{
  "model": "image captioner",
  "dataset": "regions of photos with short descriptions (Visual Genome)",
  "train_examples": 203450,
  "image_size": 64,
  "crop_scale_min": 1,
  "horizontal_flip": true,
  "translate": 0.06,
  "rotation_deg": 5,
  "color_jitter": 0.1,
  "tokenizer": "word",
  "vocab_size": 6471,
  "encoder_arch": "mlp_mixer",
  "encoder_norm": "layernorm_no_bias",
  "encoder_norm_position": "pre",
  "encoder_activation": "gelu_tanh",
  "encoder_mlp_ratio": 2,
  "encoder_parallel_block": false,
  "encoder_inner_norm": false,
  "encoder_patch_size": [4, 4],
  "encoder_conv_stem": false,
  "encoder_layers": 12,
  "encoder_width": 160,
  "fusion": "prefix",
  "label_smoothing": 0.05,
  "decoder_width": 256,
  "decoder_layers": 12,
  "decoder_norm": "layernorm",
  "decoder_norm_position": "pre",
  "decoder_activation": "silu",
  "decoder_mlp_ratio": 4,
  "decoder_head_dim": 64,
  "decoder_fused_qkv": false,
  "decoder_bias": "none",
  "decoder_qk_norm": true,
  "decoder_parallel_block": false,
  "decoder_inner_norm": false,
  "decoder_positions": "rope",
  "decoder_prefix_bidirectional": false,
  "decoder_connector": "mlp",
  "decoder_tie_embeddings": true,
  "init": "trunc_normal_002",
  "residual_init": "none",
  "optimizer": "nadamw",
  "learning_rate": 0.0011,
  "beta1": 0.9,
  "beta2": 0.98,
  "eps": 1e-08,
  "max_grad_norm": 1.0,
  "max_steps": 7600,
  "batch_size": 64,
  "epochs": 2.4,
  "lr_schedule": "cosine",
  "final_lr_fraction": 0.1,
  "warmup_steps": 380,
  "weight_decay": 0.5
}
Rows from block 2 of the image encoder, named by matrix and row number. Each number is 50 + 12 x the weight over its row's rms, rounded and kept within 0 to 99. All counts start at 0. After the name is the row's rms in percent of the matrix's.
# fc1: token-mixing MLP up (encoder.blocks.2.mixer.f.fc1.weight, 80x256), inputs 0-255
fc1.22 095:38 39 35 43 41 39 34 35 33 42 57 32 28 33 22 41 39 39 42 37 43 43 19 38 38 38 34 26 42 29 47 34 27 20 39 38 37 41 52 52 44 58 39 35 50 42 58 40 31 48 61 55 36 32 48 47 39 52 38 67 47 44 41 44 34 64 39 49 58 41 47 53 64 39 53 51 39 48 31 46 44 45 58 55 56 68 54 52 51 48 46 49 67 67 66 59 54 44 43 61 60 51 53 40 66 66 53 44 50 49 44 52 47 55 50 67 36 48 92 44 55 74 47 46 46 40 45 51 51 40 51 58 63 44 54 53 51 43 66 45 49 59 61 59 43 54 56 51 61 51 58 41 55 54 52 62 82 70 66 57 45 46 55 51 61 59 51 66 40 48 83 78 58 79 35 44 44 40 76 58 67 49 51 80 46 46 46 55 42 45 38 40 57 70 63 49 67 38 48 44 45 79 70 44 54 89 46 55 58 56 41 56 53 58 69 62 59 67 57 42 45 57 48 49 65 43 43 42 50 53 54 63 49 53 61 52 70 36 45 54 52 70 46 68 50 71 60 60 54 52 44 57 45 37 43 65
fc1.23 100:56 57 56 56 52 57 54 51 51 66 75 54 49 54 52 55 55 58 54 54 55 55 64 52 59 51 63 67 74 52 41 52 51 52 44 45 48 65 52 52 65 53 68 64 58 63 67 47 59 61 70 65 55 59 57 55 53 48 62 60 68 61 52 47 67 46 68 39 37 70 52 26 78 64 49 45 53 59 59 61 43 54 35 46 41 80 52 50 63 51 50 46 67 52 54 53 49 50 44 73 58 68 57 57 54 65 53 66 63 44 46 45 65 54 47 58 55 41 62 54 51 62 63 66 63 48 63 65 37 64 43 52 55 66 51 61 59 31 77 67 82 45 63 68 55 63 60 51 44 35 41 61 76 38 59 48 34 80 42 36 54 56 53 54 76 69 44 44 54 48 55 51 64 37 49 42 53 58 59 51 67 44 51 68 47 54 46 53 50 54 45 52 46 35 51 44 59 48 62 60 48 57 57 40 62 45 42 22 47 60 37 56 43 48 62 63 58 57 60 37 66 63 38 42 36 42 45 23 44 59 62 30 38 43 58 26 32 38 50 52 30 28 37 28 34 45 13 19 57 49 26 46 34 36 33 24
fc1.24 099:61 58 58 61 49 46 59 56 53 35 40 47 64 62 51 56 55 61 46 55 49 46 61 53 47 51 54 62 56 62 55 51 66 66 50 47 61 63 47 40 51 50 66 69 55 75 44 56 65 52 34 32 63 62 50 49 41 39 63 51 68 56 54 51 41 43 67 51 50 79 50 34 32 73 26 38 54 52 52 51 51 44 50 36 54 52 60 45 72 46 46 45 39 28 46 52 39 47 42 35 47 50 36 50 30 49 37 67 55 50 50 49 56 53 29 40 73 57 37 57 69 42 72 70 53 51 48 53 26 53 64 74 40 63 50 56 51 55 39 68 55 31 47 67 66 40 32 52 57 44 77 72 44 53 72 54 41 51 55 45 45 67 46 63 43 43 57 29 60 57 37 38 46 36 51 57 43 56 31 63 51 46 54 53 52 51 48 70 58 76 49 43 57 37 43 61 27 43 58 52 85 41 39 59 81 43 45 34 62 67 60 60 74 64 48 65 66 61 60 46 76 55 38 43 29 70 62 41 65 69 60 51 42 65 55 56 35 32 37 42 49 28 61 27 60 39 34 41 60 36 45 33 68 65 47 39
fc1.25 112:44 41 53 46 73 63 60 63 62 78 43 72 50 58 56 63 49 41 59 40 62 65 55 63 56 63 71 50 56 57 71 55 49 48 65 65 59 49 67 66 62 67 49 55 55 48 68 66 51 59 49 59 59 55 58 65 57 55 53 66 52 73 62 62 77 38 48 49 50 46 61 42 53 51 66 53 54 60 61 72 57 66 49 46 52 63 55 62 50 61 61 63 74 67 61 39 52 63 61 65 63 57 65 56 60 60 63 48 57 50 56 59 53 40 63 59 46 57 54 60 29 65 44 50 56 52 53 62 57 48 45 44 56 61 51 56 49 58 73 57 63 62 65 50 54 65 62 51 42 60 32 49 50 57 44 41 57 70 38 54 61 49 66 55 59 50 43 54 60 43 68 75 40 67 65 44 57 49 79 52 41 64 51 36 55 53 58 53 62 44 65 61 49 69 62 51 70 59 51 45 35 57 55 59 42 75 58 64 44 29 51 51 47 53 52 51 46 66 61 65 51 44 65 65 87 53 47 57 53 52 59 49 62 57 53 58 74 69 53 69 56 90 69 64 56 56 49 46 59 63 63 87 52 50 96 62
fc1.26 108:40 37 42 35 64 62 55 54 54 65 30 45 45 46 47 56 42 37 54 38 61 61 37 58 41 57 47 31 37 52 63 59 40 39 62 62 56 38 67 70 44 54 38 40 50 47 59 63 44 38 38 39 45 42 61 61 48 54 37 51 49 53 62 63 53 25 43 51 54 48 58 40 41 56 61 40 56 61 57 64 44 60 46 35 56 44 54 61 58 54 58 62 63 61 64 33 35 63 51 44 47 39 51 49 52 39 55 41 49 63 62 58 45 32 62 44 47 54 34 52 19 42 46 48 48 63 70 67 55 47 42 44 42 55 43 53 42 55 64 53 59 43 68 63 47 61 56 57 35 61 31 47 28 57 49 23 58 77 41 56 63 60 69 35 50 40 41 45 53 54 47 61 27 64 65 64 62 53 65 49 34 59 42 09 48 44 56 51 52 49 67 62 40 60 58 49 49 47 42 34 24 31 27 49 51 72 58 64 34 18 56 58 51 50 34 61 44 58 63 56 47 46 58 68 77 52 57 57 47 62 45 48 64 53 44 63 64 66 46 72 55 85 60 66 47 53 48 40 45 64 74 84 61 58 92 59
fc1.27 083:37 36 44 32 59 62 48 45 59 59 48 44 51 55 68 51 38 34 56 47 60 59 42 43 44 45 38 42 71 55 50 53 57 61 65 64 56 42 59 66 34 40 40 47 49 50 63 49 65 44 39 50 46 44 71 48 63 46 38 49 50 62 49 47 62 42 50 50 42 49 46 47 33 56 65 57 63 61 61 77 47 50 45 46 46 45 34 40 50 42 54 65 52 52 62 44 38 65 41 44 42 34 36 32 44 37 54 42 46 77 47 51 64 37 54 31 46 41 38 38 40 37 45 47 46 74 63 59 66 47 46 41 37 44 35 37 51 44 62 55 45 28 59 60 36 51 59 64 35 67 34 53 25 42 50 37 38 62 49 51 57 67 67 28 35 30 43 58 70 67 19 26 57 42 64 92 53 52 52 44 45 43 46 29 55 41 63 35 47 49 63 64 47 45 42 53 43 55 16 37 44 25 31 46 51 56 71 68 54 42 62 61 54 53 40 59 52 54 54 33 57 42 56 53 64 62 73 55 38 69 35 47 69 48 41 50 54 44 47 69 50 68 63 63 46 68 45 42 39 81 61 63 75 76 76 64
fc1.28 097:42 47 67 58 55 54 57 56 59 54 00 37 46 50 57 48 43 42 53 52 56 52 64 57 52 54 45 61 48 49 23 44 59 60 66 62 52 56 61 68 72 81 56 57 41 51 35 39 49 47 53 31 58 58 71 66 60 33 69 72 54 49 39 31 11 25 41 32 32 49 40 70 14 63 59 57 57 26 51 31 58 34 41 33 35 38 42 36 34 39 49 53 60 47 50 45 46 45 64 52 36 23 26 56 64 49 58 48 43 46 35 23 43 54 37 36 47 39 29 53 63 49 49 45 53 53 52 54 49 41 63 45 43 53 48 43 50 39 37 45 51 43 42 37 44 36 54 41 41 48 56 45 39 38 53 55 44 44 57 30 46 52 60 58 29 37 46 58 47 30 30 30 49 52 49 47 48 47 42 48 15 42 33 39 51 47 54 45 52 48 52 41 42 49 34 60 40 55 42 40 71 40 42 44 47 33 49 27 51 58 52 57 43 44 40 56 47 53 52 51 45 42 56 44 26 59 56 37 48 35 46 50 50 51 33 33 31 52 33 57 26 23 63 37 51 25 49 51 51 56 52 45 63 48 38 48
fc1.29 113:57 61 49 57 47 55 49 50 51 45 74 49 45 47 47 54 60 62 56 66 54 50 46 52 52 51 46 49 52 46 21 51 46 49 48 49 51 50 52 59 71 37 57 58 39 53 52 22 46 44 53 63 51 53 54 57 63 43 58 44 57 41 26 28 47 65 51 44 35 58 33 44 85 50 61 55 55 54 55 41 45 54 44 57 27 74 27 29 44 40 50 55 59 61 59 42 58 53 50 61 50 64 58 75 76 67 57 62 73 55 36 38 48 43 51 62 52 24 69 36 38 67 61 56 66 60 68 58 66 61 29 54 68 70 57 76 79 21 70 58 57 61 68 55 57 72 67 60 54 57 31 61 87 27 57 51 55 59 36 39 54 59 51 59 68 58 32 66 40 65 60 51 44 57 29 55 52 55 52 64 55 51 31 60 46 61 44 48 53 52 25 49 32 56 46 51 65 32 60 51 30 65 63 49 52 47 48 45 29 36 46 45 49 50 63 61 59 50 54 28 38 60 49 41 42 49 53 30 60 41 58 26 50 49 63 34 45 45 58 60 33 36 38 48 60 52 50 50 54 60 40 48 33 48 25 39
fc1.30 103:57 56 59 62 48 48 51 48 39 71 43 63 43 47 33 49 59 56 56 52 50 51 42 55 49 45 46 37 55 48 47 52 42 42 37 35 47 40 35 30 21 32 44 34 38 61 67 34 54 54 56 42 45 42 31 32 33 37 31 46 53 55 33 39 94 51 54 37 35 57 33 29 47 45 66 47 31 64 61 65 41 63 41 39 39 62 32 40 63 39 51 58 57 50 71 44 48 62 44 51 55 61 39 47 55 53 55 61 54 57 41 48 70 40 36 57 66 40 59 59 44 67 54 56 57 54 59 68 61 71 41 56 63 78 67 71 65 38 71 60 73 59 74 69 58 77 61 57 54 58 47 65 60 40 51 50 67 75 48 54 63 66 44 60 77 62 35 62 48 74 64 68 47 59 43 59 72 52 70 64 60 51 33 51 49 49 51 43 45 55 39 63 36 81 77 43 65 39 52 40 46 49 60 57 59 69 37 43 38 47 51 55 56 46 42 66 58 62 63 35 53 53 52 56 54 56 51 28 43 49 54 39 38 59 49 35 45 33 44 56 36 68 35 53 39 54 37 45 58 50 35 46 42 48 40 33
fc1.31 125:57 60 53 55 48 52 51 53 50 52 58 60 46 47 45 57 58 59 56 53 54 50 44 57 54 51 50 45 56 47 25 52 41 40 44 45 49 44 43 41 54 41 53 50 34 55 62 25 47 47 53 59 53 51 43 42 50 29 51 51 51 47 27 29 46 53 51 36 29 56 27 32 68 45 63 48 42 56 61 54 46 57 40 53 28 67 21 24 43 38 53 61 56 59 60 45 54 58 55 70 51 65 61 69 77 66 58 66 62 54 36 32 57 46 53 72 59 27 67 51 42 70 57 55 60 50 63 59 68 61 26 57 69 76 62 77 77 25 70 47 67 63 65 49 59 76 68 59 64 59 37 62 82 26 45 53 65 57 36 38 58 45 51 60 75 69 28 67 41 65 65 62 42 67 31 46 64 52 57 59 60 55 30 59 48 61 48 53 53 50 30 58 27 59 56 52 72 38 62 48 35 69 68 52 53 51 53 42 25 40 49 42 53 49 55 62 59 51 51 35 45 55 55 49 49 42 45 29 52 43 60 27 46 57 57 35 53 50 52 62 30 54 37 42 49 47 44 48 55 56 43 54 37 45 36 32
fc1.32 102:66 64 43 55 48 51 52 56 44 33 54 26 50 55 54 51 63 69 51 64 53 48 37 50 38 53 34 53 53 53 37 52 48 53 52 52 50 46 46 45 58 49 66 66 67 67 24 46 48 34 37 36 56 57 59 63 61 54 65 55 74 42 47 47 04 60 61 53 54 62 53 71 49 66 41 55 58 36 42 26 45 22 40 57 49 49 50 46 66 55 47 46 54 51 38 54 54 35 34 43 53 58 43 64 50 65 48 59 75 57 52 45 41 60 47 40 60 44 36 47 68 46 62 55 64 54 55 56 41 56 62 68 66 64 59 69 65 46 47 69 60 67 46 67 48 46 41 55 71 50 69 63 68 50 73 62 44 47 58 52 34 65 41 54 46 53 53 52 41 58 37 29 55 40 51 50 39 47 11 62 46 42 50 59 48 56 44 51 60 65 49 42 41 40 22 57 39 48 54 55 76 51 59 48 63 32 45 35 47 68 50 52 52 55 61 64 62 54 64 44 62 63 41 40 17 69 56 50 69 60 57 52 42 53 59 53 33 42 55 46 54 00 43 34 69 50 61 65 56 46 43 34 49 55 27 35
fc1.33 109:66 68 53 60 45 52 52 53 52 35 51 33 54 53 51 49 63 73 51 71 50 48 49 49 50 49 39 59 48 52 37 51 57 58 49 46 57 55 49 53 64 48 71 74 57 65 25 49 56 35 36 40 57 62 64 64 62 50 70 49 74 41 49 48 14 54 57 57 51 74 53 57 55 68 36 44 61 42 41 31 40 32 37 49 44 52 50 43 67 54 50 43 40 37 39 52 49 45 40 44 50 57 45 63 47 63 50 68 72 62 48 44 49 54 45 37 64 44 38 48 59 46 74 62 67 56 51 55 40 58 62 69 59 64 49 66 67 45 47 73 56 52 42 67 58 48 46 59 65 46 66 65 65 47 76 53 37 48 56 43 41 68 51 57 49 49 51 46 49 58 39 27 43 33 49 56 40 59 18 64 46 38 42 54 48 52 47 56 59 71 50 45 43 36 23 63 36 46 57 60 75 50 53 47 65 30 44 39 45 63 59 60 62 60 58 63 66 51 60 37 60 61 38 43 16 74 59 43 69 60 58 47 44 51 56 45 28 37 45 45 50 00 48 34 68 46 48 58 57 45 41 25 49 59 24 36