{
  "encoder_arch": "mlp_mixer",
  "model": "image captioner",
  "dataset": "regions of photos with short descriptions (Visual Genome)",
  "train_examples": 203450,
  "image_size": 64,
  "crop_scale_min": 1,
  "horizontal_flip": true,
  "translate": 0.06,
  "rotation_deg": 5,
  "color_jitter": 0.1,
  "tokenizer": "word",
  "vocab_size": 6471,
  "encoder_norm": "layernorm_no_bias",
  "encoder_norm_position": "pre",
  "encoder_activation": "gelu_tanh",
  "encoder_mlp_ratio": 2,
  "encoder_parallel_block": false,
  "encoder_inner_norm": false,
  "encoder_patch_size": [4, 4],
  "encoder_conv_stem": false,
  "encoder_layers": 12,
  "encoder_width": 160,
  "fusion": "prefix",
  "label_smoothing": 0.05,
  "decoder_width": 256,
  "decoder_layers": 12,
  "decoder_norm": "layernorm",
  "decoder_norm_position": "pre",
  "decoder_activation": "silu",
  "decoder_mlp_ratio": 4,
  "decoder_head_dim": 64,
  "decoder_fused_qkv": false,
  "decoder_bias": "none",
  "decoder_qk_norm": true,
  "decoder_parallel_block": false,
  "decoder_inner_norm": false,
  "decoder_positions": "rope",
  "decoder_prefix_bidirectional": false,
  "decoder_connector": "mlp",
  "decoder_tie_embeddings": true,
  "init": "trunc_normal_002",
  "residual_init": "none",
  "optimizer": "nadamw",
  "lr": 0.0011,
  "beta1": 0.9,
  "beta2": 0.98,
  "eps": 1e-08,
  "grad_clip": 1.0,
  "steps": 7600,
  "batch_size": 64,
  "epochs": 2.4,
  "lr_schedule": "cosine",
  "final_lr_fraction": 0.1,
  "warmup_steps": 380,
  "weight_decay": 0.5
}
Rows from block 4 of the image encoder of a small image captioner, named by matrix and row number. Rows with one number belong to one neuron. Each number is 200 + 20 x the weight over its row's rms, rounded and kept within 0 to 999. All counts start at 0.
Before each neuron's rows are labels from the 100 images, of 14976, where the neuron reaches its highest value: "patch colour" is the nearest of a few named colours to the mean colour under the peak. Only what is clearly more common there than usual is listed. The data: regions of photos with short descriptions (Visual Genome). In brackets: how many of the 100, against the usual share in percent.
# fc1: MLP up (encoder.blocks.4.mlp.fc1.weight, 320x160), inputs 0-159
# fc2: MLP down (encoder.blocks.4.mlp.fc2.weight, 160x320, transposed), outputs 0-159

patch colour: black (41 vs 14.1)
fc1.187,203,199,183,218,207,190,190,219,229,202,226,183,208,241,183,227,199,180,181,193,208,204,172,191,194,218,210,170,203,218,231,233,202,191,196,212,255,192,182,169,201,193,195,211,214,235,168,220,201,157,210,170,194,182,210,196,232,209,214,228,166,216,188,194,208,221,201,182,195,211,175,201,186,189,215,198,209,177,185,222,195,198,210,200,195,205,214,208,199,216,157,167,164,208,168,201,199,191,210,167,197,215,242,145,198,189,211,205,229,196,182,186,170,196,198,235,196,193,218,185,206,200,190,187,145,162,205,196,208,210,240,210,191,194,163,200,205,197,207,209,195,272,188,203,213,191,175,183,193,190,194,188,174,222,217,167,200,210,204,193
fc2.187,177,199,214,181,194,183,186,171,192,230,214,206,205,216,227,198,188,182,193,198,222,184,204,230,209,187,195,211,238,217,204,171,201,182,197,203,176,185,195,193,194,191,209,157,175,181,238,190,198,206,218,206,192,200,240,168,201,185,170,155,190,183,224,198,177,215,202,179,208,197,199,196,168,184,171,176,204,199,207,190,221,188,218,195,214,188,190,194,200,160,222,205,220,190,210,183,211,163,192,219,160,261,182,213,260,196,221,215,175,182,193,208,213,220,224,193,206,198,176,211,215,204,216,218,183,228,183,194,174,176,193,150,218,212,225,212,213,170,193,164,232,173,181,184,218,176,233,230,210,188,207,213,215,186,188,197,219,164,212,210

patch colour: black (32 vs 14.1)
fc1.103,172,213,172,236,190,212,213,259,235,215,207,194,183,242,181,236,195,192,181,199,204,211,191,194,213,190,243,188,189,221,211,244,214,201,192,220,230,217,201,187,225,190,172,194,227,234,164,219,212,203,216,227,203,189,186,192,187,218,191,226,191,223,203,215,188,195,199,178,174,197,183,184,209,200,183,217,208,167,182,205,229,191,185,174,224,213,178,183,219,191,141,189,194,197,180,193,185,199,233,172,199,192,221,143,194,213,200,192,200,208,190,238,197,207,179,227,215,197,210,206,213,207,214,204,188,206,191,192,198,209,207,206,187,215,157,180,192,193,212,219,193,245,215,216,177,202,161,200,192,178,200,184,177,210,180,156,184,172,180,187
fc2.103,188,199,214,187,188,215,230,187,229,221,209,191,202,211,216,190,205,208,230,202,206,170,189,216,206,224,184,236,209,199,215,161,190,168,199,196,182,177,219,181,198,208,213,197,189,159,227,202,189,208,211,176,202,220,231,187,211,192,142,154,225,171,225,203,187,222,185,174,208,198,231,217,198,202,186,168,195,191,207,182,192,225,229,216,195,207,225,192,227,177,213,201,222,195,211,187,200,188,210,219,170,252,175,225,225,169,209,173,212,146,207,194,221,180,212,194,195,207,203,199,199,221,251,209,184,226,181,207,192,167,190,136,211,209,223,203,204,177,201,175,221,167,187,181,212,201,207,200,203,174,208,214,215,194,202,205,229,192,224,212

patch colour: grey (68 vs 32.8)
fc1.178,176,205,198,226,220,195,182,237,199,193,216,189,206,170,195,222,208,207,209,178,206,181,188,175,187,183,189,221,257,217,257,205,194,203,236,221,199,198,219,225,213,186,225,214,204,266,178,179,223,199,196,190,208,197,173,201,209,221,187,195,203,219,203,174,245,183,214,220,197,205,196,194,200,190,187,193,195,162,194,205,199,224,167,220,209,186,194,208,179,195,145,174,182,190,217,208,202,212,212,168,213,211,197,198,221,205,206,183,213,164,182,217,169,206,211,216,199,187,236,182,187,195,225,211,231,181,209,201,199,173,261,201,198,208,183,156,209,206,244,206,194,198,168,202,201,190,219,194,217,173,200,207,204,219,201,223,193,202,156,198
fc2.178,210,201,186,165,168,200,206,194,188,198,180,180,189,243,204,221,203,195,185,225,235,210,213,212,195,200,205,216,207,225,201,177,192,210,214,181,186,160,217,181,201,240,170,193,186,182,171,198,220,202,197,171,210,193,223,217,196,184,172,193,234,188,241,213,168,208,190,178,203,192,225,195,188,185,187,199,176,192,193,208,219,172,239,184,212,181,232,203,213,166,208,234,214,206,217,218,176,201,209,205,189,253,181,200,215,189,193,189,243,174,172,193,182,207,235,186,225,193,187,186,205,210,234,201,166,205,172,233,185,152,181,199,187,232,199,221,215,164,177,169,210,217,196,214,186,207,216,228,202,185,198,197,195,185,207,176,234,197,238,221

patch colour: grey (60 vs 32.8)
fc1.318,186,208,199,207,184,208,199,227,211,208,235,191,206,171,214,199,200,197,186,208,203,154,184,189,200,202,173,216,234,202,216,186,214,242,236,176,180,171,182,188,214,195,256,221,220,225,204,198,217,180,210,202,181,188,233,187,180,193,190,163,234,222,197,216,204,165,220,242,222,211,208,192,201,196,196,180,201,185,201,196,203,200,181,212,234,177,214,216,218,189,173,156,216,189,221,191,200,199,238,219,173,193,225,174,198,185,205,200,208,185,203,180,210,220,233,210,208,202,207,196,210,195,187,229,223,205,202,206,232,196,270,209,185,221,217,199,199,220,175,207,221,247,199,160,180,216,205,176,174,227,201,211,181,188,187,242,206,184,190,195
fc2.318,189,200,191,182,197,159,173,200,244,200,143,210,179,192,204,186,199,196,210,194,204,220,221,205,185,213,207,183,188,214,217,233,185,195,191,241,220,204,182,195,173,222,177,172,199,180,220,224,197,136,192,205,236,196,152,218,200,200,224,221,237,206,208,194,227,170,200,183,213,201,210,202,178,195,194,205,193,215,207,223,220,206,198,174,233,193,215,210,190,191,185,219,182,212,217,208,203,182,204,197,205,201,191,224,224,220,224,222,195,170,203,191,185,218,165,214,183,197,208,193,218,165,170,210,198,166,185,210,162,198,146,208,200,208,176,178,184,185,189,185,214,225,207,228,212,179,217,213,196,209,210,198,214,204,227,146,213,198,249,212

patch colour: black (39 vs 14.1)
fc1.122,217,210,176,215,196,193,186,182,225,221,174,208,194,212,198,212,198,216,200,200,183,255,215,226,209,194,218,186,171,220,194,197,176,199,153,225,253,204,195,192,228,203,168,190,200,186,196,199,164,172,210,221,220,197,195,190,188,202,221,250,153,210,179,212,227,172,208,198,200,214,183,211,206,207,210,195,220,178,184,225,191,234,188,177,200,220,185,217,197,177,153,200,191,182,170,205,181,213,205,171,236,194,222,171,227,173,217,218,214,248,183,211,186,208,183,198,188,187,197,211,216,205,192,179,164,185,205,198,223,212,177,214,179,187,150,202,161,196,199,207,201,227,194,223,218,177,168,184,186,209,210,200,194,183,225,173,189,208,225,186
fc2.122,189,207,220,217,163,246,235,191,192,216,226,190,200,219,218,185,197,157,181,200,208,165,183,223,188,194,203,208,236,202,204,194,188,198,193,184,183,198,199,224,221,187,238,180,202,169,234,194,211,199,214,170,187,210,254,175,217,171,169,171,197,182,198,181,149,237,209,204,237,209,219,200,194,185,206,197,198,197,229,173,219,197,210,225,202,179,237,187,203,184,222,186,206,194,193,182,194,194,206,216,154,227,173,223,206,213,219,213,172,180,194,191,235,201,231,194,196,208,190,210,192,194,205,206,192,253,192,195,194,155,208,167,221,213,226,230,211,193,189,185,218,214,191,182,223,190,204,218,204,195,223,204,221,191,182,227,188,173,188,223

patch colour: grey (69 vs 32.8)
fc1.21,191,192,205,208,208,207,190,230,191,211,224,251,171,175,211,223,199,188,198,207,224,178,215,176,192,190,179,209,215,203,212,192,206,247,205,215,197,163,211,195,226,196,251,212,222,220,188,201,238,179,232,229,175,189,239,231,184,188,160,157,197,182,195,191,174,202,200,232,220,220,208,195,180,195,184,185,192,219,202,187,215,161,169,205,234,210,226,208,176,183,199,195,210,189,225,169,212,204,223,206,203,233,199,202,206,177,227,196,211,198,209,186,200,196,201,184,213,202,191,177,197,186,192,199,236,222,185,182,216,189,275,216,190,217,204,227,223,209,223,185,205,205,177,172,183,197,208,200,178,191,215,199,196,194,199,250,181,174,177,201
fc2.21,189,181,178,152,168,175,188,227,262,196,162,205,194,189,198,197,206,195,201,188,210,210,192,209,187,195,208,186,200,220,215,223,195,213,191,197,192,201,220,201,160,232,189,191,201,192,209,215,191,183,203,198,260,200,141,218,212,196,226,225,234,199,189,192,218,190,219,197,198,182,213,193,190,184,191,177,198,203,202,226,225,227,167,172,217,201,200,192,205,187,202,217,195,207,203,187,186,200,186,211,233,180,202,224,230,205,218,172,212,216,178,183,212,237,184,217,192,188,183,197,220,195,164,210,178,159,201,219,171,181,140,222,194,221,175,167,205,191,196,178,211,225,213,214,219,181,207,213,201,182,207,222,228,200,232,176,196,212,244,215

patch colour: grey (72 vs 32.8)
fc1.225,194,190,195,228,201,189,170,201,220,195,222,192,204,205,196,223,215,219,215,194,195,163,236,216,196,198,172,221,238,209,214,202,192,222,214,201,168,175,200,167,189,189,231,214,183,235,167,212,222,182,200,173,176,201,220,185,138,203,203,158,197,208,197,191,196,217,223,234,202,215,183,201,192,190,203,198,230,215,166,192,211,162,194,238,206,202,198,208,184,202,179,181,198,198,206,168,206,179,234,229,180,220,226,189,197,188,211,202,214,162,189,199,191,241,156,227,191,179,217,174,224,189,196,216,243,204,204,190,200,201,253,238,191,211,211,217,206,214,201,219,198,218,173,176,184,191,176,172,187,204,193,190,200,194,208,210,173,212,158,214
fc2.225,203,215,209,158,168,194,201,200,232,215,146,191,176,212,226,203,200,189,195,205,219,223,216,189,198,203,231,185,187,217,230,200,195,189,206,208,229,189,188,191,218,207,183,187,206,218,214,218,198,141,194,200,246,203,178,213,205,202,209,204,224,198,196,188,225,195,180,203,211,204,213,224,192,167,190,181,183,208,212,234,246,223,179,181,216,181,213,220,188,200,170,213,154,211,223,237,220,185,203,193,218,200,207,232,226,190,225,233,212,196,193,192,168,196,213,206,213,209,191,218,192,201,195,194,181,188,182,216,175,179,142,199,200,228,210,220,191,183,180,144,202,232,191,212,196,195,215,211,213,192,198,201,223,189,218,171,259,184,231,199

patch colour: grey (63 vs 32.8)
fc1.261,201,204,193,188,228,198,208,191,222,171,202,181,211,184,199,199,202,210,190,178,188,185,179,172,205,213,196,206,229,235,225,223,199,214,213,224,220,180,212,194,209,190,178,205,204,256,162,214,212,221,192,174,226,196,182,192,233,215,220,235,183,213,179,178,228,158,196,231,171,212,195,188,192,213,204,177,204,150,197,223,211,228,188,192,213,208,184,201,198,205,157,199,164,190,169,205,214,196,210,150,219,204,197,166,225,182,222,174,200,192,181,210,206,192,204,224,179,182,233,174,214,190,221,189,173,178,208,214,204,189,225,217,184,198,171,190,178,215,252,196,188,225,185,208,199,184,189,177,194,157,198,211,199,230,224,180,233,211,219,167
fc2.261,195,204,211,196,175,202,190,181,182,218,206,181,193,246,197,256,197,199,190,212,231,209,228,213,197,209,192,225,216,208,187,177,200,202,183,174,178,176,198,200,215,211,196,189,185,187,195,188,218,242,210,169,207,201,250,192,184,178,144,163,187,190,239,204,177,249,204,191,200,204,211,195,180,171,180,216,198,199,200,181,198,163,223,212,204,174,232,185,199,166,227,219,225,202,215,204,216,189,216,213,175,248,212,217,192,213,183,257,206,195,183,204,166,205,220,189,212,197,186,212,205,218,241,220,180,238,181,226,200,176,230,186,211,214,210,214,209,199,194,168,222,203,181,194,200,214,205,222,204,204,206,195,213,185,190,240,207,176,186,214

patch colour: black (60 vs 14.1)
fc1.63,194,218,162,202,213,194,210,244,258,186,222,188,194,214,219,235,185,188,180,189,195,218,184,191,211,181,208,193,213,220,215,208,198,218,195,222,236,200,193,203,206,203,187,190,225,204,176,235,200,187,228,190,197,190,186,217,213,207,210,250,156,207,198,186,213,201,212,185,198,212,175,208,205,193,230,227,202,175,184,210,208,199,194,183,220,238,208,207,195,191,165,200,176,214,139,197,217,210,229,167,180,216,200,175,196,207,227,198,213,208,182,226,179,199,184,247,220,189,223,209,222,198,200,180,184,163,182,182,219,229,223,208,190,222,166,185,175,198,232,180,187,250,209,224,197,200,164,198,198,173,190,164,189,202,208,173,178,198,211,185
fc2.63,193,191,220,193,174,234,204,169,196,226,215,195,201,229,208,187,209,190,198,201,209,169,197,231,195,193,199,218,220,194,199,167,206,183,191,192,172,183,185,198,176,196,211,195,168,164,231,186,214,191,211,177,216,211,259,164,202,184,173,155,210,182,238,192,178,245,190,183,219,189,212,189,189,197,198,182,201,205,198,179,224,200,222,214,204,185,214,188,202,179,225,201,223,186,226,195,174,183,198,218,179,271,196,218,253,188,221,217,209,168,188,207,225,214,223,190,223,200,188,205,195,199,221,215,186,247,186,197,184,183,208,166,213,209,203,236,214,179,179,187,238,183,182,178,201,199,217,215,231,188,206,218,202,197,196,221,222,179,200,226